config.yaml
dataset: "read English sentences (LibriTTS-R)"
train_examples: 15625
time_shift_ms: 50
arch: "jasper"
norm: "batchnorm"
kernel_size: 9
wave_strides: [5, 2, 2, 2, 2, 2]
momentum: 0.95
adamw_lr_other_params: 0.0011
batch_size: 64
lr_schedule: "wsd_sqrt"
decay_fraction: 0.3
warmup_steps: 110
weight_decay: 0.1
adamw_weight_decay_other_params: 0.01
Rows from block 11, named by matrix and row number. Rows with one number belong to one channel. Each number is 500 + 25 x the weight over its row's rms, rounded and kept within 0 to 999. All counts start at 0. Numbers have three digits each. After the name is the row's rms in percent of the matrix's.
# convs0: first width-9 conv (model.blocks.11.convs.0.weight, 208x208x9), inputs 133-139, a 9 kernel for each
# convs1: second width-9 conv (model.blocks.11.convs.1.weight, 208x208x9, transposed), outputs 133-139, a 9 kernel for each
convs0.70 099:489497493467433448491491493509528514495519538534518494499504489504519510499476473510557518480486474463473480529477461492512516503478462455477512523515496468504497492502535500471480508521500
convs1.70 107:483525529508574560522538546520502475494515489502526502523533508477490503479485502471473455449484487469491502514511530518526557524479496501492483508526475448484477522476455458465474520514473
convs0.71 102:446496508517509500513492469479470491492491480491525546505493495482475492494476467519506519524550567564553529458468473483496493502517499532500503537524505495496489474512540517486498495483465
convs1.71 098:512493469477486489504511518545540536516531522526522510525501480488480485476462458552528521515526501455491482512501507496504511525521471542513506497498509530533527478505487488521524536527490
convs0.72 099:485508517454446477487454471459484501496471445449483506531524511480464478516506511471488526512513502503506482471477490470477493489456472432482486499506506494496493495496481483496498520523533
convs1.72 100:536510513516485499505518529504521511473506491482481511493511488457432452482492481506498542508478520505503484501505492483464445483524538473509548545517530527506513518517516481498526524504488
convs0.73 098:449464492503506525500491506488481484523507482480484477511490494505497479488513536471474476461459485497487518493498491486487483481489516488543570530496471501537524479524549541518475504527523
convs1.73 095:486509474467460477482498506490494500521500477486498514452473508528518506490484472475480515526500489486475487506494476456454459522553542528551543512483460481519530452487520501493510498491498
convs0.74 100:461465481504490470496479460491456451476521522503504515472488490493493479470452434508518526495490500506499488531526512508528513497493471498533533512544548516492535519542527528516513497484480
convs1.74 107:493522500483471510517502466503487500501491488474457440514499496513496478493515506521537487483484480487465492496483512508472451489475454519511486480475484501516552503489489478494509497501493
convs0.75 101:399442451485494493490519533471477482504499498499507532517500478476493506506522509466489512505490486494509521513493512526537532536551537499461458482516524510478492510525530528512498482479507
convs1.75 100:485423460478477538553518497540550516487500544513502517505498489514496509533542532438484509497508505466500561433469517517519497483492519508513501497468472497497511470476477476483448449474490
convs0.76 099:517509521531546570569513483462482488494483483490492499476472491516511480456489526511535532525523541546497461474476453466486519541528536502520521506487520536495462514531529504512508507500475
convs1.76 098:449414426490540530483493504542491481491492487485498516464495552544520480433470570498498472508523479493552505504487487509515504504525535525535499522487493498485486554520505493500538513479499
convs0.77 099:518477467510538536526519573467488509519510495469445435467480509496479472487484453501527537503504515516527543543520508498497504487501518525519545568507473481497498502472464471491490479486504
convs1.77 102:518553487496495526524555553500485510500492518515503481476514530487476507514519534470503489517566528531501454525534521493512524497478472509521543535491474485482480528548551518486494498481523
convs0.78 101:556535505480496498505501488558530477466467460478490486502506503503502483456443465573554521515502487478477482503489474477478493502493501513515518508518523506486516553514490478490489488495519
convs1.78 098:470458473482496503490474492513508509526521483452452501521517509484477497501511534530509511497484476480503523502450463487509523518536518499492485496509503477492504508500483510529519505485494
convs0.79 098:487477506491445458444482516518539554543528508504521515517561558498475497492483456474436452496540545518511482507530531543558503449454504439518552555534508474483460507489495521496460456470479
convs1.79 097:511525515524530510492468480446457493502490489488487500509521514484497482471509574462472488506512442429485514513502477485480500508508522519502481498532511508531514474502544566537509481491518
convs0.80 102:500503505507496497520527486530526505467488538555528493527507501514519501496489493470486490470468480484469468413421433456499504473471507434489508478474506514494476523535506491500479473492511
convs1.80 094:478463452509540532514511471524554552527496489479462456509503500494515521512487471507486480493496491509539536470461496495509527517488469522532553553526505479450465487489495524516506466506515
convs0.81 099:493447471495489480507491512440446479484505497493522546495493488508511493494516523558535515506514514484472510478475490501538552532546558458455466466442465501515522509484482526523509490493512
convs1.81 101:502497493492482465473495511503481522558554516497498561496501456471490536546549527553528527511477464499489474455467512533512505506507498497519538530497483490500502507501499502506515517492475
convs0.82 101:447504532520506517519496527489494501515531529514504503515513502497488464471460448489496504515498477489485468472483495489485494499493496506497503490474487477455483509529522515477477491480480
convs1.82 095:498497508512538508466476484502487467458508513513552571529557545536517517537509496540519503486471474485495510505468499518526531522536520495506519518503465472499504464473467488466480463491539
convs0.83 103:521546516502505546552524502519500488516541525507503491510496493484475474461455467482526550572556527523499493503486487518517517512513490541525530524510508514487438472476500512503494505495469
convs1.83 092:495488479523532534514480504509516532563575531486483504460495519488506485503534514539537486494496534574551497548506484497463461474474455466489512490503518490467500564527497513518513505471475
convs0.84 101:493512519500489487475468486487498504507515506527523483486507512486459475490510519483510517505486486491490473431457466485503511503498513551552544522502489496502487503488488504503496483455451
convs1.84 099:543521526514511498494516522480513505508507499514545554533520495506521528529541531491514490467469470461468458482485490482470480477501520518525520528513494490470446490488472471496503503502491
convs0.85 098:501497487487483497516454430475477482468492528542540550485492484475486498492497501488490499509505488484481483452464442436457477498522541462471512535517476475515520462473495512516512510501470
convs1.85 093:475522538532505498520535519516524525509502484484472480466537543511480470480462492522497484486494518538514499426438471522549537507481479504476475477497506492488500533532521512484463467464449
convs0.86 099:508495482482484490462475510498508481473460451463509516522520494476492498482482521480502489515529491462489541485505508513509501463464487481502500504497490526530514463479448490520487491465449
convs1.86 103:497490490529495472489526498428464456495533504466480491506528493472461463483491534538508496487461511486478472533521520549488489497505519495505494475475477512533516518533532484531521511494440
convs0.87 101:511482484499506498474473476483496535512501497510508502529533512499520516525506506488494514515513510509522509533497490518530522508494470453477523513521538540491467444473465464450463494510512
convs1.87 106:496519468485486476498502514448466496474459500532524531493482483507522483473485495501501508501487462502483500502488511508486472485470528490487485461452484512493504511511486529525553511500496
convs0.88 098:498472446520554521466475530521522532509497514530538525533505458481495504503497485444462524525498494493476499477497524511529534547546544516504486496512502511528543521500485507534545491463468
convs1.88 105:489484468457488497511525491501533525521502502541511509485511525517494470459447488449462519540471483488474471452497471469521494514518477495455500502490491500509526478475498496495514478504505
convs0.89 101:490490486530488474489460498540521497503480498514495492530518483458442466478529521493505492484486518530502508519487454488483516541540531480489510528520532523532501493492495468466486487477488
convs1.89 121:498477469471493496472490503525517496490513506473484501443493496483465452450483522494481508510456424461486485500474452473493488476507500484467494544551511534480473467505477481517496473454497
convs0.90 102:534544543510481502487486476495493515554561549503501528484471467475496488476477469543532523513503504517515489550522493520532516500495493532524531553548533487446440482477472480488545564525487
convs1.90 102:509518518502507508478488471514516510506509513481475489502511487496522523531496480477489505506485491485501491567557519506498468468478498465498511528550544495482502534497494498488521561540513
convs0.91 098:505530508503516488466486515483488498527505513504496483427444451474503505499540574495483505527516559563492482518481461495523524517502467487458487517511513532520488512529517520517489468475503
convs1.91 104:520510483490514545546532514485485497509489518500507528448468485431480527483464539523486485499450456491495508516546502488477488502519507485482518516513500510529521526522488491518523482467467
convs0.92 100:481499515524516492497472433474499518508508513519524523518507500505510498486471492467466479494496497501510535515503508498497507503515547559545524504500496497482478491519505498513504500496494
convs1.92 096:493497478492485500523520515508482496520522500499493534482470476513533523500486484484477505508509508504493452491470481469464491512514501464484510503471451473510527571530504492502510490489499
convs0.93 100:540529519510497497510517512511516525511493490493500530479482503502496483495514506500498523518515523532509481505485482497523534523507486528486465481498512521514532486500522519510504499523529
convs1.93 091:442432457504516499515522500523513503500499509512489468480492523512533539532523524514486487521514501478467463495498495506524504483466499476474481517558545545538519496513518498474484509490488
convs0.94 099:504506515504512524480407475538513491490484496506519504512480475464463473475452485502485475487499496486485490527497490494515525502496473476511545555536504504504504499523530525535562502477501
convs1.94 099:493486479486489510539541552486488501489469498527546541478491509513506504537536508544552500497509500515514502460473500461479498499479462503519504498482479517507502501547533528505496512512522
convs0.95 099:478439474547484501537505463450514518499502506498511527508508541534501497521509463461466485493517504498499496496503485481520513480450460531502476502492460470512472537490488552545496490487520
convs1.95 104:535493498485511478484494476434473483468466445426482518480463521522485473470467498481466483492489502493526476487462455463482507514492488528527503512525518492485503489480487502516501488524493
convs0.96 099:495513506501512502482447424484502501486488495494484470475485512509493492492502495496496493488469456457457460431461482501520508499499509459460457465487518527507505506481472476495489475483495
convs1.96 099:458442468462474515520514518532545550540512490492509500469485474478505520517511505544556534502459461520548515402410463490505508488479494478482512563542506511514496492454474497507512508530531
convs0.97 104:509493494480469529518548522487510483490467524553517504515527507479470535550540502513500505483501505519507491491484469495533504465489523551501510494481507514507499544525496527516519492508522
convs1.97 122:498459495494457505492495517485497497462471483512543536539522493463506507488506507508489509522427517474484485483513495506507514493496510509489520494455484496510521473497468512496512473506514
convs0.98 100:488467472525546525473444477477495498509505465464463418433465494507509510532523528450450460483497524550545529482515500468494512502495524435447479472479494514543546493492485513513483473472486
convs1.98 095:538530504481504517473496509493496532552529490459469514486497504529577554524458454478485487495495494503503500503515517500485489483487502465477550575538514504490482510505505496503477454486514
convs0.99 101:488483479472494495474490498474476503512512524508501478513508483459474495485483489515538527524518507484480469596563553528508518513512525497533542523509517512489471488501523493466474490490490
convs1.99 095:478448439453475500508497497494486480465494497507494485544546513480468485510514489471497499478508521528534551502524548529490475476469479507509503475485514536529492463485479483470503561538497
convs0.100 098:553512471443481489471441459495491486504532538495469465494496476477502507507508495477488499501498532554512459560540542540521505500490490536517514501468467489542555535507473439459482489494496
convs1.100 093:490497502490489510526514507525517484467470471474473480497507536538527519483480517508536520504476477511531514515489473464475498511503516494491499487495467435456481540555543514515506491476483
convs0.101 100:475501492503513510519528528482501493456438462464446450488481481501534528516507498497520519491519542522507470480495500541518468460490480522497506494493510494493534483480504520510523530515523
convs1.101 098:498537538543506497497492468440451477493492489497500496505537515504486496495500479465484494473488512502477507504510493485497489474495521466485501530518505517504514511498470488519525529519495
convs0.102 100:549553533519474465482501526497505505501492487501517490530520504514529531508516539493486526526516505497491495547519480474481473461464463512494489497505493467450457482495503514508480465471501
convs1.102 107:491500514520518525514500539489489484498512519510499458524549540522473471477487467469491488476482482500525509473507523507496487465466494551535525515522505486476499532502490511528516522534508
convs0.103 100:466472500508485456457463482468477482501516508506494487472488491479490517498485503490521518515504523538534553528530510518523533557523465435452478532557524491501490498499483485500524523509468
convs1.103 091:501470468504538520514532558519538508497536534494475456465485509517522480485508494533534517498474462499510493462484492488485513504500524473516509489478473502519516483549535507509508515517493
convs0.104 100:516494464456485536534520528468471465499540550541523551488490480478460476497511485454503517517541532512504501501489489501512505494509511506511568565523507494471469479473474497506491493495504
convs1.104 104:484492525539504496496534507446459491499500505520551536492518479450489516509519545503493502536509478458454491494473488497489516523527557517499496487505511491499508503508491487507484501531577
convs0.105 099:506506524528502472481504489402435473471477513546541547492501477470494490468442451469474500491481473473487495494522533535517503490466465518484472487526522483499524520511494480495493476452447
convs1.105 104:541500493496506501487462449456444453450447449486532528472497529557548511509532515485495507530535517467474479528501478461480526546531507546528490485508512482486498486510527472490504501480496
convs0.106 100:520516536508501492475513555532507493525525496484479472522529544528510520518494469480477486496522537502462432493483459461482498500489479477476446432478512489466459508497483473494515507499505
convs1.106 090:489498477483488468459475480554549549557530500507522524492491484479461467499495514474458436471494476484506529507481515520480460485503500512486475499498490516526503483484475498496476464499514
convs0.107 100:422464482480482500509520479499509479479467468452445438557520499485475505504507519489509493482489490512520482503518513485463483499460445551497476468449447466490531528503483515514478477508504
convs1.107 098:490525538528501512531494509533544547511492463484512521480519522536500474494507496492478487462503504477468473483490475490511521496489456514528524521523505473489508524500511526538527501499493
convs0.108 097:470491509499482450450480523481481474471486508510517544516537546553530479451458483453461496521522513497490482498514520501483501515507478568536506505483491488494480471487504522523494469473488
convs1.108 092:505510490484505497494478488514503504506538531532548551526506520492477496493506469477488529518489483503522538493516521532525503489498512493492535547499449445471464500490479503510497504517498
convs0.109 101:522503505488473437432499511460454479489490483479506528496499517525500486474488489503517550565548530505489460489488479470469461476524536501526543538530489467446409477484475508554538515510495
convs1.109 093:462439470492520556555505459484484481471483491534538498484461453489490506473485515482452505538522497488503519522521503458500527520503465480501514508499530530500529472498518522540529450461459
convs0.110 103:474463478520514516511474471497499497511511507502496490479495507508487487501488459515497484474468477503496480544520467480532562545514487492508515494462437422456487509517516509498470485507510
convs1.110 098:456455474503520495496506519499504527527523506528533526499449460480477470471493506495497505505496510515496512459509523527507521476479484467475476478470482503515504485500497510513502519504513
convs0.111 100:520494457428439444460468486505508498516510479501529571498487498500488502490487492533488490483485511526506502501504505519510491477507479509509493475477500511490458480480486509533524501491460
convs1.111 105:508492491474508519502489518508511510496480482511531537525504539566532470475487473488457500525474470505489507465483482495506502498493492501491472466458470489515493515471431435473526508463488
convs0.112 100:481453467528542534492509512486501516525518481476499517490500501490484489493487493496502506512496508527538543449467475475494490508554560453481495500496469471488473529547538513503493493487489
convs1.112 100:528504477479492507526508508532537528494495510522504471444502517500499507535539509504505490464477472480490503482529528519514500502524537445462500507471471474488482487525508478491501491499535
convs0.113 099:456494508505506496507515525491485478489504484466462479482476480481498501499506534503475454488514494494506506465431437469488488513546576494506527542511502495496521515549554522506518506514523
convs1.113 094:530528530494489507518492433521493503523525542522501490547569568533491501484487471471490485464483499529528487495497488467475491533543536512513517497477462450422450484469450459470463465466491
convs0.114 101:463452473476490495498484502516509493513545555532513491492493462440464488506480481551560552538525505496507488540500506520517480462461472470475473498515522521509496468491508509509506504511508
convs1.114 093:477493523514518501511529494505514519508495497509514527506550537485468503509503492507511511513529523527542552498485504499477458490527550469515546531511495454446486502517508496509507496483484
convs0.115 100:533507474484506544549510464474493496496492491491477480461487505491469479527545537524518490488505496498525537513532513505514528529520521493491462485513510509482480456497501501486481503505499
convs1.115 105:487478496492490532479430426545527522504499488439455464473514515498465497532534475467458480463469470483515506490508498489469452473507499417482537489506506467480538561520498521516492468484518
convs0.116 100:445457461474488469450457461523533526526513498497502500447478485478488508509527535436480495492482480487511531453478485464475484491484488500485462476493486476479494419440498531517521534531544
convs1.116 099:491499512517502498513504500470439436432440457487502511525528519518511485479479475481481492473478502500514520477480481482469470506530522439462453479509511508507505577549515504499488474475459
convs0.117 099:491495487480489500519523492510522516501493494505497510495516501480470473485502516487519539546547543505502505541509483495495506496481486481453452479487498500492451562563521489463460487504495
convs1.117 097:519472492505505509505494478432477463472490499473467453490502508488462466483481452505489465472488527519492462510480497494473483483501460474480488481467499515489516519515507524516546539532526
convs0.118 099:598526549537492501525507556493484496523525523515496483523518515494494517520508522487485492500487460466475466479486496483492521526520505555539493474480546558501447503501520517506501496490490
convs1.118 100:494505535512484476508517462443454475465446446505553548541490487498515517494457421465510514494489548563539506462479491504515509493491501474496505502509508497480460491477487499485478497513477
convs0.119 102:483471529518482482476478497521524513507504504483468475510496494504495478466474479443478505491484484477481496451444440471506499489488499456436478513531494443464516487482498512538521503489465
convs1.119 098:468487476471486515517506482528515539535516510496494499573561507493498474507539563515519503512517494477497491470481478485505493465456473528547521543544540517504527468456515510500516500483480
convs0.120 101:526526481486523522506520509481482473488497491476510517506518519515510496486519548525524527549505470472505511456496503531541558509512508456465488495475464468448460504521507507506498490502485
convs1.120 097:482466467486496490479489490478480480495516501471492516487485470444455467455477532480458479482535556510464448486472457464463481511522533491471434462465489504513523509494513514528499482479474
convs0.121 101:468497521525536505507524460516513515517515520496493511509515523529536511498481471512497511552547520496488503496499485487490496514498475520519511480498506520481460512489442470503518524519512
convs1.121 106:513507488482487489516521520527508503512514539554552525471498526538555538516502509539506511501517492486517501492471480507522537526517482554531533515477488531530497518506497522515474464470488
convs0.122 100:492479491495484493494479502465455472484475493511527560459487509519516508491472472489509508505536554522475470545536518521508480447473526466473478478511553564562552457468461468492510510486470
convs1.122 098:495487508522517491462481499476463468506531531498497499494457473509515497499502514456478477490495474473494488462503526509490470471512531453505520527534500488507517458471487516511502505488467
convs0.123 101:521450451498544541516481491498501498483465493489459442535494472473482479484488520471516524481479493478469433500487499484477493485490506547565550495464462473468447486512504513515516516495508
convs1.123 100:534496441518552558499500490535488445460474493496526580486513497481509518479492466503488466466490504526548540509497495492510532522490495523476460486511496473465496502517524529499478474492481
convs0.124 099:489470497504475459459473485485526531523535544522519513546535511504492498516497463539526547537520515481482501566549517488480483491498519506478458484519540521535526509466448451492523525510499
convs1.124 096:478483481467465486484482496534525510497496467473471458508495512488488525550540523536548526551568532501507521473453480471436437466501489473488483452451476517526520471508510512512496506508526
convs0.125 101:483504509491499508534499472456466501524510478491489492463459448475509503478490527536502495500503501482491493502506507513515491507488435449491506502475484539550542515510507473487481488490510
convs1.125 104:503495490509509508546545510494496512545538490484508523493471468462527525535527514490535506533518553516486482504522524510527517462467470483470488510509474490537475513493474501459455482518493
convs0.126 099:498503482445462506508514505480502516517509498491473460532539551531497473474516520530558530506474462481496482490446430465503522529505508492535546524505515517515511522503494510502487507519515
convs1.126 095:508502470457473517505520510516495476458452480495493485527505505514502485470492489484502496483480478498528496497480482487505519540533535498505510509500522497457471472476522539519520491521550
convs0.127 101:496498525508483483495495431526491484497523512517510479518506491465455465468470490453475469457458466486499502499509511504501486475493520472467473478481490518522503506496512521477458484502508
convs1.127 096:497482444457477456471458476491523509485510539538500481542499508549521485509511522513484463459470472499529518453473492502535523518514529487498502507491505498516540483482466457464502520511494
convs0.128 100:523495501490492517508490491520536526489458466476508514503502513521521504484474497504519516505529535519502461454486483497512508515518501473494541540517493508519518461472460452485508517504477
convs1.128 100:522486498535488457472485477501526519520523495463446452499493483472493507505514540474486466470499488507527534518547531486471502506501512497484484510522490496506484526535529510506527541520482
convs0.129 100:524497475475475501479461482508485466458468460492496484461462474484511510512512508505504497527545512484481482483498509532529512484471464498545528509484483499519501480499501511528536521489496
convs1.129 095:488486486484464484465474470501503517503499473464476514492490487495480480480507539552543508489507485484511526547535526541504485490521514495487501495459493503491478528520527537513543545509481
convs0.130 098:438476513524516509475458486515546554521497472485488483518527514491482479492501512462508546536506483465478499523519501511542541526513481535556562566539508491488495471466492515528529531502505
convs1.130 097:486508506476503517522522542504477460476500480445426463530537513518509525518493502482496510504514474448472468488500518521492512517505510500513505483476461483498489455483481503511513514517567
convs0.131 100:520505455490545528510487490488490487456463482490471469466445458465488479464462493503505521525480473487492496505520517501503497493486468463493511512510510459467496533515489484509520510527539
convs1.131 096:502523522499484485498478460499488513512495505517526561472485522497488480517540540503521541536510518530518518546509478490493480464477481540515488468479492488475476531509465475495505482505505
convs0.132 100:514485498529523536500477471492493483498507513487478475496495492489482481485488486571528499493492534525503523538539510501485453445463468432460470497529534513504448468479490512549537500481485
convs1.132 105:513511494479474494493473499512489506523514507517513494483497478480506503489475480530504495492504481472467490446449468480479461463479494481504516520512520533531489464463459459477470481483475
convs0.133 098:479481475521535501496505509512494509516517521502474462510490474474486492483487512520534530486456466493492491441442471494532563554504465521544560554543527498499480482497510493491512517506477
convs1.133 103:504483478491478500500487496509524511493483489485473502518529501471476480516529511477510509507515495517512496472469457498514506487495482509500471455453457451436463471505532527533522520497537
convs0.134 107:506543520452496501473469513495469478476479492508504511458456472481537521484494481488489486526502486496518508526511485516493497510517505535515478482495487526516473516507511469468486493508518
convs1.134 120:501491491513460456513513505509502507506510497487483514494469474496477479462444444509504497507503517572496525495518496497504503505485494443489480490500500508489497523544563495497486495483529
convs0.135 097:491495504484504530508483500543497470499543527498488505499494519516500491510520535531523514484478488503500502572559530484475496531554556502489482480489464445472493524535562524483472478475496
convs1.135 101:478476481508506516492463494579601550509501526512499510511508522550530503513517516516484471500503492464468477476484498510524508499485463520512467470495479439435457476461448474478478497518515
convs0.136 101:518513512504516491474466474546512522519535545540533525475470480497503487481495537494483480483487500517516519473487491501503500483481492511568571502505511489474463549563522477452448479493517
convs1.136 101:501504526518531510504506507491521528505484477483518546477490499549553513486472478516539537513487491508501474507490480508549538542539531499520524524519518512512501496516523484482503505493506
convs0.137 100:477466450479494483495495488508501498500510525508490502436445477506491485475469457490480474496484491501501496516521497486498507513505464574531478479480466483497477492464451468478501545555550
convs1.137 087:426441478500482492496504497488479509525532499504525504517504514507538560516494472495489507508510504478483514511507493493485508523531542584558518483478487493454453509509503469436418467520517
convs0.138 103:453478490516533518524506481495502508502497486507496477484483467484512515496476465488503510522525525511509507457504519499476485494472446550523511493492484470441419485500497500516500485485492
convs1.138 102:505514528547534517510518508533538527533527505488476476518526545549530539523498486489508519526534525503489529511519515521532519501485467441466478483487501497509517542519483475473508519501466
convs0.139 099:477492493487519522497473457538499476467468474490492489513512498500534539493454461516506493497531554544532550486537572578526491475479493496515512513488466493504498482486496484477480488501513
convs1.139 093:502495490497501509479485515507515522513506486447430441526512511502501481489504538461466482477483512509512532509502482479500496501508521508501503500509511518516509525565574554529512493506463
convs0.140 100:483502502501482504504489502453484495518532537533519498496497486506509492489508520578544530520515518512489500496504514518498520534516493444455453465499497480488483500471506517511486468475501
convs1.140 103:548490487513519517502490517470472493488487505482490519478491496497472472456488513540533525515532509499516558540522520517500485514534542484468479491511498495500509495520513523494496473514554
convs0.141 099:507505472483497520524508483434463481491489504533548525482473491484474463451487540497512507485452444472463441482495515513482476499513527464499532531529493478464451488480474485516527517505467
convs1.141 108:461492502505505499494528537509505513499497528536560571513516493475485492493516525486497478486491502521524513506481464476516529527503512483507495469486520524536528482522532528500495515513502
convs0.142 101:557547491495493476499517458498541541541522521525506495483457449495529519488490509477488513507505498498499506491500524528502501512521497455506529529518505465443483565549517515500494498513489
convs1.142 102:466495478490491507525502496485477478471481503493489503493507496504554554475483499575541518498516539530500480549519517501499495497504512484482505530537515512506492508493475481487490497480493
convs0.143 102:455505521485469488485494464493496503491485484482513517503513515533519463459501511520512508523513509494479505541524515522503497483482471531485476494513522497496535460483501506506482447434456
convs1.143 111:499476508516470453479518511524522513494502519510517551493520536535531523520515500525492507536525510502492526406432479527530498485494524502495478456459484511514526530559548563545509515531505
convs0.144 101:457480488480444475486474482532521503488472479484499539470481490505498487500501526531526522514501491504515516464471490500498523555539485492500525540528517516522500498501482447447483498493492
convs1.144 105:526517537563514521535533470480501500519530539506471474498517547526511492512518512497506489512535570559511524478505520505490510522529500446481528506491530552537522432468471476506509477472476
convs0.145 099:487509529573559499477503486513512505495491484461449450504535533489471468462467480516468470493518518501504533506501489485459467487497492526495478453497526513493486476474499506493506507499478
convs1.145 105:502499480510501473479523536481498504496475494493463462493477490493491479507516476525489485491509545483470488517506510505472465489493457461475486484483484470475487485504526504496490501485486
convs0.146 101:480497500477466487493492475484490494495476498511478460518530550545534505489492489501482491519528523513484471501483504512523515531524494478487490507528520493508551494459482494476490547553518
convs1.146 102:502484501506513524496494493490484489484496512512533567556551541525501529544496480475477493487474486502498494488443460475471469453488519565538518507490472464470491539508494501505491506499487
convs0.147 099:464492509509508498468489467516516518520502501498514515492511511497472496515488488466476494505532505474481493452475474486475508514524523489457491533519468456484515504525533512508544512461452
convs1.147 098:494487502499469466503467504541501488522518512539510483515504499486490511528528491481481487504523485470530542512526530520502508519526496512534562557512469506506462510505516506519521499490466
convs0.148 099:519543554515480510531517488480500500502495502493485461511481481491516502475466483503513523508521521501491484494498528545544518484475497478483485506504480458459498466464467479475467466480516
convs1.148 095:473488514532525521533548509525519533517507507513520511494507516515486486477474468499500496499514514518501470492466480496501493505542543491479461469501523506504533408416452470524569576544539
convs0.149 101:499492499462455486485473481438450467472477502536540538492487494510524531515493493557519491505480464465482511528526499488479490496490535467443454496491479473490508517521529503489492493497506
convs1.149 104:512519516499462487491497494473493505489433411460496497475494531529522546559529483585537518512498518524492472559538521499498494467480492516529551563525509492461456510507492492484482485491445
convs0.150 100:477468514549513493467453454529531506468461494519536533491487489510518519514508504505519521524549563530507487485502503473453477504520515477465468474485494513529512481503525518503481479479485
convs1.150 105:485513493518514547518487468516509488501531541520533531522534521510509524530521493517529531507494519522519520461462460490522502522519519513495485500494477468448465471486511497522531511487480
convs0.151 100:526522518515540545525518525496480477481487509505490471530506497514507503487486498517499476481500513523508485494500498493500500494484475557532521544543527492491467478463468490494483481481466
convs1.151 105:493504517536514511514532546476472475499514523527513499503520533516498497484507519465471509525523510487482497480498478486493485462467488556555531502506492485478493475490500517523545526513537
convs0.152 103:520504493468493500470468479498484493486481482498491480488477471474472463484499486505515512503500494505528522495499505500488485482464479470453474484483474462491507486481475469491491484454458
convs1.152 096:465506502483491506482489510510483477482501524517499477517497520528543518514537502532508503492503507506489491469490486492515491483488491489484481502509501486487499497522552547540528489473469
convs0.153 101:550530475464476506520492496536524528517499493516510511506495473465495519539503495470481485507479474488478477470492510480457463508515505461443463475477481501500482494509495485493520515497498
convs1.153 105:513539497506486537531509505489509503497509499499516515514506477509534497503520521496494515474463494487496494483484501480505517522520507498509504524483540519499505462469501496497518512462468
convs0.154 104:492517461490536517500496517526495517518548514471484496486486491529550539505509524506483495501511539488462473522493514506478491519540529480511518507500515511497490510482489499514492485482463
convs1.154 117:470487465473509499510474501518532497461487524524501493493537497465486500490515511477514494501523478470468501489496512529522526512494496476522503511490479498513502525467483481472467492477521
convs0.155 101:521476489513518503476505525545503498518495473451463468510495492511536563565525498491478476498492491506508514549537493467479528545521487501525536497475483499462448513513496457476488471468512
convs1.155 099:453457455467499520539533519431428480523531541541490469494476487476476485506490497484526523515516469480499526496513515496487485496502496491512494476460465498494466504496491501515470430481504
convs0.156 100:483512496453456468500512513506527505504487482475462461481459426439466492493503540506499497515528524529524502548517525540562556515484484543518512505493501514544536522503489509523504472473480
convs1.156 103:488512534528496519536514501461438445468503528553536497523531528519493441501556544466473488520526490451457452503500495496484452454487517460421417471482466441428439480468467497506510492497530
convs0.157 100:499518537511457457472457479501521511509522524545535545477489491459439483504510487487492494468461463479489487473475459440487505491480511483472472453465522540512494497516522537539510468468500
convs1.157 111:510505511467438506538508504479481492483488514508491495490491504490491517518452427528487493483489471488514501448445476508479494522524508456475495509506516523541532499481492508493497478495511
convs0.158 100:485467461451473501514487469487509546562535517505503497520505496501490469466488496447460458455482496482455465501512522514499479465476489461487491487500511499498513547545562551513473476482514
convs1.158 105:484487485464487527521504505490539543509509494476476485499497467483510504483461504555518514510553544505489492535534517504506484498489488529524482483511495461481524476486533535464484522539500
convs0.159 100:468502537487462504519501503549520511520520501515551575476488515511483490505506502511519528535533514496492508482476468473493498488476488482474470463465482492490507446471487493488476473458470
convs1.159 106:478475475465487505482497524539539559534534520498487491492490497488491495507525506504511507524524517521506485462474492501517520509495505420443488523547539519511493502516516507499511514508505
convs0.160 097:497500499514503521532503462527530524490463466498528545492467455469481483483493503552530505481478513513520504436493504495496511527522464481432445500544565578581576561528509492507513514510511
convs1.160 096:510537551517496471480511498456467500504533497509503483455448459467475529520520538511488485460468480509507514470502503473466477492500512495505497483484496504503497484486502488472457462481461
convs0.161 097:456518516528471472497502496503503501521527531537534507491514515498494472473502521517485474461469497530541547474507506518500504502492494540509481505518488470510549457473512514479460463486491
convs1.161 106:498513500469446501514461480473513510496491493510534526530506486493493500517545521511506490491505519526485432476452496528504482490507487517496465522541529491464480487507489514503506496517534
convs0.162 100:491496480468461471485480501457486483457450466489487486513486472484506509511492479521538523496486470490513510471479478461485510509477508443469500506502484471477459501481454465498510481478487
convs1.162 103:540515504515504493487472485507510506492501511492490464510513514509508514518492481509501498483483479493524541485501524548552514516534529501492494521513496491475468480501509513514509503496524
convs0.163 100:556496470467514561514503504497499491490478492514531517478486479495499508507555536474492512503489502515501470486519526504485493512525505455425424457482506514527536503525538520504476463483496
convs1.163 101:470489516521533495502516519444452471476482519519508531486523493470486518506520523491542531547515516505519485521520484477476489496524565506526519488514527513486503558560538518496461485499497
convs0.164 098:523494504512513482479500438481515543530493459446483529445473474458491505500498485525480486490504532516481493516538536504476481489483465520496496503510498471477488489467472482493497493491503
convs1.164 102:522505480479510483488517512474488512540493477487475476536542493473472439456546522488476491498499491504477499476516498502516525521521503498464469483478516548527515465433447494519519478479513
convs0.165 100:550542527480473494513514491503527532500468464493520517508505503515510483478505528483502504490498486487497510504483480490503493483490475545519513518503478463490533522523540544535520499516532
convs1.165 094:478481475493522537522507513503510541549542511517505471492492520504493466464504525520488453463464499512506506561531503472476501513520503500539554531536556531503485473468459474495518480457436
convs0.166 099:529492495516466470494523501471493490486501531514532525502484487513509527520495482518489467437467466454471514459478507538542497480499508478501490476481471464464465493491507506489471481520553
convs1.166 096:520547521463457480466476507484522534537521489471479496499495494490493487468460451509498506515495473487485483514512523500535542513460468488493496493472450448488539488481498518525501462467468
convs0.167 100:488460421434462485475496494556506476477476494490464450504502516522510502505485471503467474492504490500493493508480472473491510511481443527521497498509498499492465491494492502520519487497532
convs1.167 086:495485514544559500446445475493500502471461485499491461501481468453461489503506479520486474492508503512499469496489519519478478513543518490496514516506528523494510518505520552551519471482522